Rows from block 8 of a small multi-label audio tagger, named by matrix and row number. Each number is 128 + 24 x the weight over its row's rms, rounded and kept within 0 to 255. All counts start at 0. Numbers have three digits each.
After each channel's rows are labels from the 100 clips, of 14976, where the channel reaches its highest value: "strongest on" is what is common among them; "loudest band" is the band of the loudest frequency at the time of the peak. Only what is clearly more common there than usual is listed. The data: single notes of musical instruments (NSynth).
# c30: last pointwise conv (model.blocks.8.c3.0.weight, 384x384x1), inputs 128-255

c30.156:116105099125130125112058109132102112112165087118074138119140133103134140136137079120147090132109119100098140147138105136147131140116138153158139106133123099127143097154113117117140116082133138119112106146143076154123113104137101148101155108118066127107137125124104141099104124151110145141137131104093121145107133096104150131110111137096117138103116134107138129115095145092085138145111
strongest on: octave 4; bass; pitch class G
loudest band: 250 to 500 Hz

c30.110:163175122096101108185084121116072124136129123135113131099131129104084185115132132117134102104108127109113102095119123168134091068128135152149150139111153134104092085130132137103155118111144134060133113110180157135100139140103142143105123139128116151127085162115087133146127141135111124148107152125122147118077096137118120135105130075122127114085109124144154085136127144073142129136146
strongest on: pitch class A; octave 6; octave 7; pitch class D
loudest band: 1000 to 2000 Hz

c30.10:129106136134151047137087116059145094091154109129104099097117124173115103127137125127115116149123108137140097159156091125138103122105152117119103076114122110116110129112142158116105134103098144096155109128118114149125114109153130092158123122129117117109085107136127147121152117125143171125107111141115120082156083114101135110138104093109110098150131106104105142128132120116115122136136
strongest on: octave 7; pitch class A#; pitch class D#
loudest band: 2000 to 4000 Hz

c30.128:125112150147129082131112112146126100162116105121117116123084155138110112122183091103167106124155165096137144094114142142122075129117150119140141092156106123157159129132113099143106135134143119119137112116117113123074156087156107129126107104093084131124107105099123114102152163097084163151119093113151135131174090140114133121120084159107146121155115114121109136117084162118116116125109
strongest on: octave 6; pitch class C
loudest band: 1000 to 2000 Hz

c30.343:121101106146181083132100160156114070111112112102141120126092091168173104110129135128126128133134138147142127116125139161119123146136171103101112106106110116107122121139126127116109118103144123142140114149121144134154102123138130159102132146088170164125108125134115098164143123092124124145113100133130130145131112108112136135146114180130136102181172134110215133157125130093146077110099
strongest on: octave 3; pitch class F#; note: F#3; note: A#7
loudest band: 2000 to 4000 Hz

c30.151:107132141144163111099112136133110065110144104120131144152115110163162118171087141155148071121108103136101054089157102159106085130124155114124134127106129122112095142136146166135110121136136114133110124144088107153122104122138098171144099118156134142127112092105125112094121113116153079137092114154130117068074137130089125142146137100110115155147122128105096153109133104123161135114095
strongest on: pitch class F#; octave 4; note: F#4
loudest band: 250 to 500 Hz

c30.172:114125153147153126147085157114126144074109125116122102111145120148132111128119102107103099101117100136156125111102115120108130134151133118128137095114143084129099134133120173133132180144077107123092136132124097145136085099131132161123111129156102136131164106121137102109141119109142104109115126175158105111114149103101119116106162121139126117151121125123113135148150138108140141122117
strongest on: pitch class F#; octave 4; note: F#4; note: F#5
loudest band: 250 to 500 Hz; 500 to 1000 Hz

c30.341:123148143165150098139105103079105113121124135141093128135123099106104157179152135118130080142142133073120146124120093138098138116077122103135112104113107078085130104098138104137130122111076138143138143119124130150108114100110124140150134135090111118103127102157143139095107110131158109146077118090102130172130111129085111167106113099120136119128105120108133072113108111123111152157111
strongest on: pitch class F; octave 3; note: F3; octave 4
loudest band: 250 to 500 Hz

c30.325:113128084140124148133110105122141152127095139130075107089101127112129104123142075176145086091107120188139086100109131139111123077121142111117202112128099098116151162100083111081130120126121117141143120152121128172153154110106139096137107122112113146151123131120103101099129177131140136140124114139092143116156104121159089118111086090161121150127137127126101091103068101124149100073098
strongest on: acoustic; brass; octave 1
loudest band: 250 to 500 Hz

c30.94:142133139129095135174089107121083127082098121142082141110134122121123143141106125140110083105121124124117081139131091141111107118114124146140123120133121159127140139163146129100115131116165110119128126125192180106138164151117135123107112124089128121122109113104105084137133099182159131148115157100099125139132091154111126124143119139126131091090090128116203111157140120093103105158136
strongest on: pitch class A; note: A6
loudest band: 1000 to 2000 Hz

c30.49:145086141097144127178115112099153155106139086102125132128113097103075175113139128160110093135109134131084134127128082133147142081128134107134155125075113132094107153094131112123143150094148123134153121127135115110045137106127125098107132098102150098137122123079111149131122153118143128108104094170112109100138095155100150069116139113102101075127106095112112116114095115138121144145094
strongest on: pitch class G#; octave 4; note: G#4; note: G#3
loudest band: 250 to 500 Hz

c30.191:148114117149103119139113123167153113079099106115109111107117066121104144130142125134138126134117149133093104116108122123148099169138128102157160133107112154080136086109106100085132104114122108123147120108103129177107123069109129106095120115129113146147118159114108088143102141071113141133094135122085133101112136164091141123094087160118121092136099126130130160128130119088091141146120
strongest on: pitch class C#; octave 6; note: C#6; note: C#7
loudest band: 1000 to 2000 Hz; 2000 to 4000 Hz

c30.136:130100101137092118116151119129171113130124151109115101132099124151140148134108142130149117169131158126152120122131119141135167149126118110127112126102154082129133138123132135115100120149153142145179106135130153125112123093080123157122082143122068157148131152122109110074132153139129151147145127102133137096145087142100112102035156124108097106155134082121169137100089121088063136150125
strongest on: pitch class G; octave 6; note: G3
loudest band: 1000 to 2000 Hz

c30.73:122097138118147143107117168088100122148112103100131151133118118136109144131112113087177129135187127136115111116107108121117129105066113173093158113112104101163113143100140124113130130101082096145131115108125168105174100113148134152137088165103116101103096162123107109156150137148132158126132150111122132090104135128087105192121128137134124073139136126119116086116114147106130136082121
strongest on: octave 2; octave 1; vocal
loudest band: 250 to 500 Hz

c30.192:143133113119082105142112058115120086100136118127127104109109133085085141130124110141161123137098136158132163152143139147145160115121131131093119148111167120134150108114131158108120123108144114132142097099127143109139160120121107110156099130102087088103099112118079096106125181078119117133112154112129100130137120141149160155093100111148113127112108152104130126077070101138114165111140
strongest on: pitch class C; pitch class G; octave 8; note: C8
loudest band: 4000 to 8000 Hz

c30.5:088125117157089145086158106137156145143132089111103110112163102147150148122119106163112076160103144128110118111114122126137125121136097118168111118133117103151112126108101154110097141121129098131098104108115132117129208130138124161156122162104093121102111155106088094129119142071119166170125091107108128153113144136104078129099107104127122142092134080104098123160119108116146150098119
strongest on: pitch class G; octave 6; note: G6
loudest band: 1000 to 2000 Hz

c30.36:093103110106120083091122126130115087123135084142158145105139137140113077163145097120112125118104104123115089112107107087104099121084138128132135121091129119127152087141109100136110122116101113106112138162089123147094101158188104119096124115125107096142150125106149118117126134117104128139141129134091148144140117162086153118131141132138109113151104124100077130102126134104114119117137
strongest on: octave 7; pitch class D#; pitch class E
loudest band: 2000 to 4000 Hz

c30.2:136117076142124084123154108104151110117094104154100079127146088106149116096100072147094100196113148091127144104170136164128095115139117065147080107130065180169122126150138170087116116111151106126079152130155136108111143134164136126158088147129115167081113158094137124141110132101129164159128124154122134123148128117086149080131152124118087133126098124123179091150117153132127112120108
strongest on: pitch class A#; octave 6; pitch class A
loudest band: 1000 to 2000 Hz

c30.123:124097103129109169141116147112113170162123163122100098123143087118126137142133123123105122088165143140151076131125086141119130097132110177117143123091117111139126158133125119092098125082109118156141089110112130106082149125144111142142133134136114088126107135091081088097121143139138112137142138104114132130121138130141160087121122121140153161141080129100114105102107134096144099099124
strongest on: acoustic; brass; octave 1; octave 2
loudest band: 250 to 500 Hz

c30.362:132088064106109104158104127107132121147085138121110084105080124136122130129142124150165133110070153134137109085112114139110105093110164116080145107121115092124119147147133080128141117093131112145159094107155133122101102170129153133126153116102117095149103136077145105118116125142149110153126119142105138135100095153093142066124110159100092125063127076105134144123145141129072107116127
strongest on: octave 6; pitch class E; note: E6; keyboard
loudest band: 1000 to 2000 Hz

c30.293:118125108124148119160136145126141113116104132087132105080138104160114091109127131113165130126121122138119119159141111163087166142135066101145118093112100129108087146131140103124157122118110086136121105136105069107083153119102099137122127100107109123121154140112101135122116115096113083134111134158132123132154084134085132135115120107129112128102118150100108124090128152082082117137099
strongest on: pitch class G#; octave 4; note: G#4; note: G#5
loudest band: 250 to 500 Hz

c30.89:120141119124119120127112110114174133160090123114162100128129117148166117145103091150153083136134127151139081117140116112112184113141105097141128097109112128145165111134123159124103134119124143114115074132135127113154139124115112131151121120071132112088084120140120099138077130137119163132128136114142123149129123150073135138116122118095114152127114105151139133147113129085091131054117
strongest on: pitch class G; octave 6; note: G6
loudest band: 1000 to 2000 Hz

c30.35:127110104136074105152160110128137132077114119154131114121136130140089133105121115109146102131118128119097093127133098105119130108135112095122121117081122091136132117065106118089136129127133118146114114120164143108177155157120121104152146130113143107103141142080115122110088101131126146155103130089106127128109160116121098085083139134116107113149129075090120117086189098113161134104099
strongest on: pitch class G#; octave 3; note: G#3; note: G#4
loudest band: 250 to 500 Hz

c30.270:080118129104135162146126150092141140126106145102129118104092138109113136159085074122137112098126139150111086123123124134116138104114151136126191099152110126107123128112140114091143159130130092122132130142117130112116099121116118107146099120095125087111088111146102097160128146140164154152101142150107110142104153151127125087132096123089096153125115099155116095107116118112111105124140
strongest on: octave 6; pitch class F#; note: F#6; note: C6
loudest band: 1000 to 2000 Hz

c30.229:125074119144125102086106115108137152092089142125121102121122130133130089121085115101136086114127145137118120126140091091119129111129202162142153125139089114098087111106123093115092083128143119127169138123144123146110125123141111126102127105137123071123129127084103131162141118136133134087061136107100106070090122170128085111137131143107123123101109133141117078144117159129131114161103
strongest on: pitch class F; octave 7; octave 5; note: F7
loudest band: 2000 to 4000 Hz

c30.342:141110097153126144133114123152121165130143114082075157090112103091086164121135105144110149136090108162118098119121136100118163097113144099127148090138094136139112138141084119110161098128123097156085139146147114114105152168099092089134148086125105177088094111142137114100113082082117150137081100120113130115144078126072139134145107140136152140097087114080087090128109138082134114074112
strongest on: octave 4; pitch class A; note: A4
loudest band: 250 to 500 Hz

c30.236:143107092140134088116093124101132108099099128119115172100084072122134130083119111125130118162136124097104138065122098109108094127133144076115117131123146087129123081134090125133127075094146100100116105152152155138129123143182133122136095112104110152113124097081133079097128106118188111148074162128098156089119135126085154130121122137105107114093112125132150119151096130101116085109097
strongest on: pitch class A#; octave 6; octave 7; note: A#7
loudest band: 2000 to 4000 Hz; 1000 to 2000 Hz

c30.9:159086107128137075202100136130146094139117132143096090129165085132121168119137105126129105133090126118089090063143142124099116148124130135137111122124130112137124101126084137101136112102140094127132091161142158101116123100080115182138117102104099170120154084093133128121176138140137101159091151133099113175149133134108141080100164106085115114115109128154094171113128120106100111143110
strongest on: octave 4; pitch class F#; note: F#4; pitch class: A
loudest band: 250 to 500 Hz

c30.371:133134158161122156133103092136131066100090103125157104115090070128126136098135123108120138167087135105127113113051122152128139148117092106140137137129094109112079077121123114135145104138123148116086089107113099115141139077134145122100083116144138133096129100115117134101141090129095107079059133127093171125086158112119111155162119156152113093114117127116092127112112125098152097145118
strongest on: electronic; octave 5; organ; instrument family: guitar
loudest band: 500 to 1000 Hz; 1000 to 2000 Hz

c30.207:132137075154109045123124105115156097139120106098112080125110075089136133112158090162131121129076166112084087125160087132090088102083110072114105112082118122151190124138102173136119099128135112146141124126147130120116139110120122126090114143101153133098085122146129120148123135105120152151099134127124137142096151127121104126082097097113095118134107096093141101165101103121109079132119
strongest on: pitch class G; octave 4; note: G4
loudest band: 250 to 500 Hz

c30.84:141096123123170085120117133078156134120130118109136166205096126149136163162122119109124107117134143104121150132104119136116135118102153114139112120096107142077120140147136078110153106145156140134124085160107139117158111093121107145132128105134113150129096130152136119142162166096140131092082101171116142108110134172139119134141112121130087170142108143136137126107106145070090075119119
strongest on: octave 6; mallet; pitch class C#
loudest band: 1000 to 2000 Hz

c30.350:082117145131116105132134150134134143149134149103110177115141112129086144131156155100091117178163099154128115136163085158125109075103139176129137111145123154127115164188100146153092131115152106128147113089130127109141100123164117104149111148139162134175123110111109174154142151127122116163122130135113132089104096137140134111129140113107126151144121114130142097153045137141171164120109
strongest on: octave 7; pitch class B; note: B7; pitch class: A#
loudest band: 2000 to 4000 Hz; 4000 to 8000 Hz

c30.18:167133114138115127181113097134156129102097127103168090122087137116076129106141122163177136123159147150126112084127135116137143101080112139113128085116111108081143115103122152115108119127148111166161102108131125133089129087108103125124084153108094122133091130084126122177136113109119125157121129134113117114085159089130106103106131128146156136097130133105119129140117125108090155137101
strongest on: pitch class G#; octave 4; note: G#4; note: G#3
loudest band: 250 to 500 Hz

c30.250:087112120093125106125123138164125149125119106111116107128132089128124150132095143134133091125112131108134160141089097145154155111142164157215136113104115134113126057133106120111139106093142111087114111160127132102138128117133097088132142112104186098143111123080109173096103101126123145134098144139119117103115090155111113127128118120154136136138143105124132123117096135122119130088127
strongest on: pitch class D; octave 7; note: D7
loudest band: 2000 to 4000 Hz

c30.170:186088098109081113160083111127107162083086114066118109091112091121101134143128098142127135110081143150116109108171142144115127139088151145089118111088184157124156147140114143119131087124096126149125111156144097118114132106132106136134109123119105160135101107085078130114114105081092117118102120134115114095118088128106123125126109119109148098119090091107123107082108122111120111146103
strongest on: mallet; octave 1; pitch class G#
loudest band: 250 to 500 Hz

c30.202:101132098098117116116135123102141103127148066124128086120114125119134161107127125155129131164082123110121098142161137147146122134093098146167138123136118145131146106092105172139133150130161150148136119112184136107133157152109108111137119151079105100096119106132146110118059108102149127142097165088128108148120098151123146119137130116122111089100116145120115148131165156127109169131127
strongest on: bass; mallet
loudest band: 500 to 1000 Hz

c30.277:134114103111130134138089092120116108129134117115096080115118128137118136097096141158107123105078135134082105100088107158127092138137133167142145108143124119156140128138117125105133149083150138156131138168151127104135147101130101133147110127093108151120086136097076109171153065109133073133060157121141125145106127127103100098104102117106110110117107107110128133092128110127115137086140
strongest on: synthetic; bass; pitch class D
loudest band: 1000 to 2000 Hz; 2000 to 4000 Hz

c30.351:124107085126095106203124111118146117096103094097121126109148069133113080171120104169100102169171132157090144134103112126104150136127138058107148129131105094120113122157097085135133133111141115086138065155153110125167125112116107130114119137133147142082145116114133069128120139118159149114124124133107141117131165082103139131121101126120155141116133124112131152139112139116119143153088
strongest on: pitch class G#; octave 3; note: G#3
loudest band: 2000 to 4000 Hz

c30.234:099135115115089087119139113109102126090078156116132118102120092144140167107045117142123133129119149099072081077096086149112142114094102129123114135100130120137117160120153146146101094120130137075141113139093107146082170117095066132113052115117099160076079148150098122117133125122103141109118119145111098149102111188141139120137133138076128155102114082135103134141110140148120107112129
strongest on: electronic; organ; octave 1
loudest band: 250 to 500 Hz

c30.212:114163118146114093154114087172096099142118147095100132130120103151090175161123139130098128075120067151106124113098138129124096142120185113133146131120105142118139100096131137157142104097159082145155118150101137168084099150144120182087117119138107142115124128098131122095137119133086119093109118133115096103113133139126130090079118101090107112149140165142088127098110157155122149106112
strongest on: pitch class D; octave 7; note: D7
loudest band: 2000 to 4000 Hz

c30.65:140117111132112099141088117126122080098119097127125166127129098118161132116157074149201131154091174095147143115109159133141121112112097096116112106155123122123087110134134085118114118071129118133092108091111096106128145124119141112134116105103113168100101117122093096090124145142110111118119084120113139157112117096135103100093099118140138100120132117125117125056156088153126088096091
strongest on: mallet; octave 4; pitch class C
loudest band: 250 to 500 Hz

c30.39:127127087166140105104120123112119109123122124113130092109103073113115134118147108140121081168188153129128103100125132089128134088114153128109115117124110160141132137138112100152122123112133133109131124118121097101118145099203121119172119135100127104089069137125155143099109101142167151140123080084078146116114121137085115096113097173147083111109135079091114145100141122094106134091083
strongest on: pitch class A#; octave 6; note: A#6; note: A#7
loudest band: 1000 to 2000 Hz; 2000 to 4000 Hz

c30.153:128126149138148138157142146164172083126090082107133079103135091129163081111145131135135116153142159135145144113120116119130128144106135115123090149098131077077121141109106136098080085086093133104153126117154140143124164072120135136148085150128104139125180114075096128145106148101161196143111127084135122122141132154102119101081110096116095132121113158110156118117112081115131118109135
strongest on: pitch class C; octave 7; pitch class: E; note: C7
loudest band: 2000 to 4000 Hz; 4000 to 8000 Hz

c30.255:128099127128112129108141129129134128106148146136130123106112112143140112116104127112165086106087123145115127145136102130135134139148165101172118141117135140148145116157112109122138102145111133110108107139142120148115141080125086102097110118094099108119082127139132135108078141119119131134119126096116160150118117121089083172128109148139155161113098144120180130132144124102112156107105
strongest on: bass; synthetic; octave 4; instrument family: mallet
loudest band: 250 to 500 Hz

c30.195:144144073118120080157131123167148091081107135092132095085111095095119127113091134121140101112142096133091124107127108151114161125082137114138101092073116152117125162078089116117098103140112105109122109109160114130115154076163099121116082135112145139101133125115117114094151090136160150129117153119112102104110131153121117145138108105115104121142078127100157116099133133088119117118094
strongest on: pitch class G#; pitch class F; note: G#4
loudest band: 1000 to 2000 Hz

c30.300:162143089126107117122127117124158125141133086108124134094157095097118138111107144148103092117141138158171141110118096141096135124093131105125121109113118115150120151135139126074140093106133123130138092106122136124122142123124107089150111106102131116109133091139099105164107130124134149150129116086077125062125083128140145123153161097160137133108114159105164098119114115074153121086106
strongest on: source: acoustic; pitch class D; string; note: D4
loudest band: 250 to 500 Hz; 500 to 1000 Hz

c30.235:068131119144154108108129125171117107109117129121099107105116154151148147111132144148155088140143150132145160143114144143132123130106168168142114109134113069166085117157128092080152144127143113123102106111122113163059120099094122111132131136104136091122114101140108088077139127142112124073113109082145104112112129124120079126108104134092128104121090113157128127160138131125141133154116
strongest on: octave 7; pitch class C#; pitch class B
loudest band: 2000 to 4000 Hz

c30.140:122091110108155140115119109142133133125134161116070122079156110129110140154129125122153144150147090138126124141088155170079088152118171142122110095114145100136121109108108123127180135105120126111117086098106108075108119086151117122112129112102138145144082130142117127089124124127073118113120122121110102148113085101103115118109115123137128127108131095131079116119110154136176121134111
strongest on: pitch class C; octave 8; note: C8; octave 7
loudest band: 4000 to 8000 Hz

c30.178:097111129102144131107080131130129140116086153121141105141141150157142127132153107142118119095137139149125052118157107115077136117128116137144125140096110094145135116140116125121112109097110079102147110139107142172119160072123107132141097089116143096118069146128136089101148135094096097130077119121094077092065100126104124127102113124089106105145077147090160098090119119093132104086113
strongest on: pitch class F#; octave 4; note: F#4; note: F#5
loudest band: 500 to 1000 Hz

c30.23:154139120163081114138121119113120102114084082074076117141104117068100134122143107143095123119125133095078101116120109091151115134127128073152131126098134141131144120121113123158098113104130124136163126170149143114157138105094125159129079141140102154164114094102130105130151132137177124159136110122114154171115122163107106111096070103077125164158113091111149127124103134117141086105070
strongest on: pitch class G; octave 3; note: G3; octave 6
loudest band: 1000 to 2000 Hz

c30.88:091113120134131143154102090173144164089099109092131123110117067124093151170138114137135119151092110098157112119089136101111144147110135115134129117137098140109129105110083148131078131108156142131085122129127105128126122097156104118125113150083143136101078089085082097123089120129127102116073101161089130173092095125127117118106088136106101105105119104111127133129114109094143074114162
strongest on: pitch class B; octave 4; note: B4
loudest band: 250 to 500 Hz

c30.269:105121141130151178117082135150101130138126123124142125137096151158130106170140095087117117124135105117125106126057117089126129103090100152145132140107104156113090112133128090105138117146170107101158106132092112126145139129122162118100136115126108128154136113145102123126106149099063116121129099104121150131101117153121123085147136107151092089131124157142099099165113106049126110125150
strongest on: octave 5; pitch class E; note: E5; pitch class: C#
loudest band: 500 to 1000 Hz; 1000 to 2000 Hz

c30.355:158128073126093129080104160076146144106132100133093139127065124111125132129144091147114156159118149120086087117119121165161135102107133150139126123089145087119143090141098116091136131147133096098086116145127139107118129074090130129104093134085120158129121095137101120145125114120144097130108121118150142139084144067120090073129098126164100166157157115089154115060105114108114138085119
strongest on: octave 4; pitch class E; note: E4
loudest band: 250 to 500 Hz

c30.249:094112125100128141162120176128124095115149127135162131122167085156123112067088117111143125080114122137124134106111106089125147116122145120132140089123169115150117108186132129124106089100142125144113129136148134174159103065077114127154103158130133098117149111101103124122118119093118113132096105145085116112084116088127087116139098130168125144154124161139127134082151112119092152106100
strongest on: pitch class F#; octave 3; note: F#3
loudest band: 250 to 500 Hz

c30.87:130111097126125116152134118145111124128103159099101130110158089140123118141112100097125126134136159122106153109121083119109120118130166109109121121139121120141128112124133111100088126127099124124166102128164153164100152093105120109089124130123099141124134082088068093140127154089121104127095102109122111136135128148112119107104100121102114107115122102103127104104108116131140133100148
strongest on: pitch class C#; octave 6; note: C#6; source: acoustic
loudest band: 1000 to 2000 Hz

c30.317:140131086133122106107156098146133080121151077109125096122127100090133170083120129143136087142091140130093092128095102166151094115124128088116106111109143145128143099139135084142117072096166115131119112115175166129162137128111092146142088137102112180122110136104111102121125108095145108133117152106086140130090164151137129127097128132125137122151121150149138117150134138119103127130131
strongest on: mallet; acoustic; octave 4
loudest band: 250 to 500 Hz

c30.262:117113134102116113083140102163121073116104125091116124108131074161116163155158115155106117177141133120110118098117082160128126112100149123159122110102099100153130116146123134125112107145156125128136105147099128108093152135145104112123110155109125110088107116134168127148110074139121144144097104126125157156101112115098127105097099126133118145118135110082108115105112150096135126076097
strongest on: octave 4; pitch class G; bass; instrument family: mallet
loudest band: 250 to 500 Hz

c30.226:093122077148108105176113132123118123160135112096114131089151085145149143141152146094127111139152160128157125114104105132117142071127110117111125107144109136106108129125099120149170106105136118089110103117109097134176101103128113115123100124133112124077147120152127139157139133122170124123087109128105119138093115085130162141126125169145136185070136111103088125057108138131100089145123
strongest on: pitch class G#; octave 4
loudest band: 500 to 1000 Hz

c30.280:154116093150171113137121102161121074096121128113128120103125143109137149115122077145141102154110112180120130125098116117109164103100167102132122133121139095113138118124063113124160133122118121103134118147137099181136111150126128145128148123142102114145104136056134099128099134101129158109106122129092139114099085140141163100080103161100106102123137079139097137107143129138062122100128
strongest on: octave 4; pitch class F#; note: F#4
loudest band: 250 to 500 Hz

c30.22:128125122095116135100156094141104144159132105156126127138102169152129111172097110101080105153101130046120108133113086141123094091126126085107164157140109132104135150128095120120126147107113085132136081158132132082164119128115111108122142102089133082143112105091112115167103133098128118123094126121125135127144133147129120089098116133127113183152121090144146106090115164096130155103133
strongest on: octave 2; mallet; pitch class D#
loudest band: 250 to 500 Hz

c30.86:095095148089112110122130108107150088152150117110123112095123130123110089134124127093108135101120121135136114081121104085115121102129165096136100124099125113122138092109104130126125141086118115162083133194107110107097103109146105134124101090104116146140139139140145135141159129090133120128087115061102158159105142103123136100129109143115114084147096144120106132103096172067117121118127
strongest on: pitch class D#; octave 7; note: D#7
loudest band: 2000 to 4000 Hz

c30.273:128110158117113130120107170094131078108106124121136113113132097141166122157141137109156103200078130127156103105142112137114119112120100114158134118115131086091125088098124160093121103105132149121123123151110156123114128142092124116127063153123148109109119104130109110162108066141137138198121114088123160102109149114130104114119118076124075104143107109105071115141122142090140153170118
strongest on: octave 3; pitch class G; note: G3
loudest band: 250 to 500 Hz

c30.116:120131124117086144141118124138098104120103163106116161106113103095103165150110148094140140089142118164117105102105117116141152128151136141167158130125146139131104108126100108121144098100130138141133097090156115146165105157124116135131132126055120113125124092120137131119092081104115154122131114137112110118161106126135132093095118108105111141140124109108137095118097137113128120099101
strongest on: acoustic; string; octave 6
loudest band: 1000 to 2000 Hz

c30.243:093119122146114118096119143175143114117118123115135141124114131119094102139130126135134129076104110117120132102111129149122142151117109146129128131108144126133163157150073096132106166115155123135141089154118136186149148139123071140112137120137107105093109111088132120105126100113161118115113156108138109123099132144075119159065122116130119098096093107128100148155108115121164146106138
strongest on: pitch class D#; octave 7; pitch class F
loudest band: 2000 to 4000 Hz; 1000 to 2000 Hz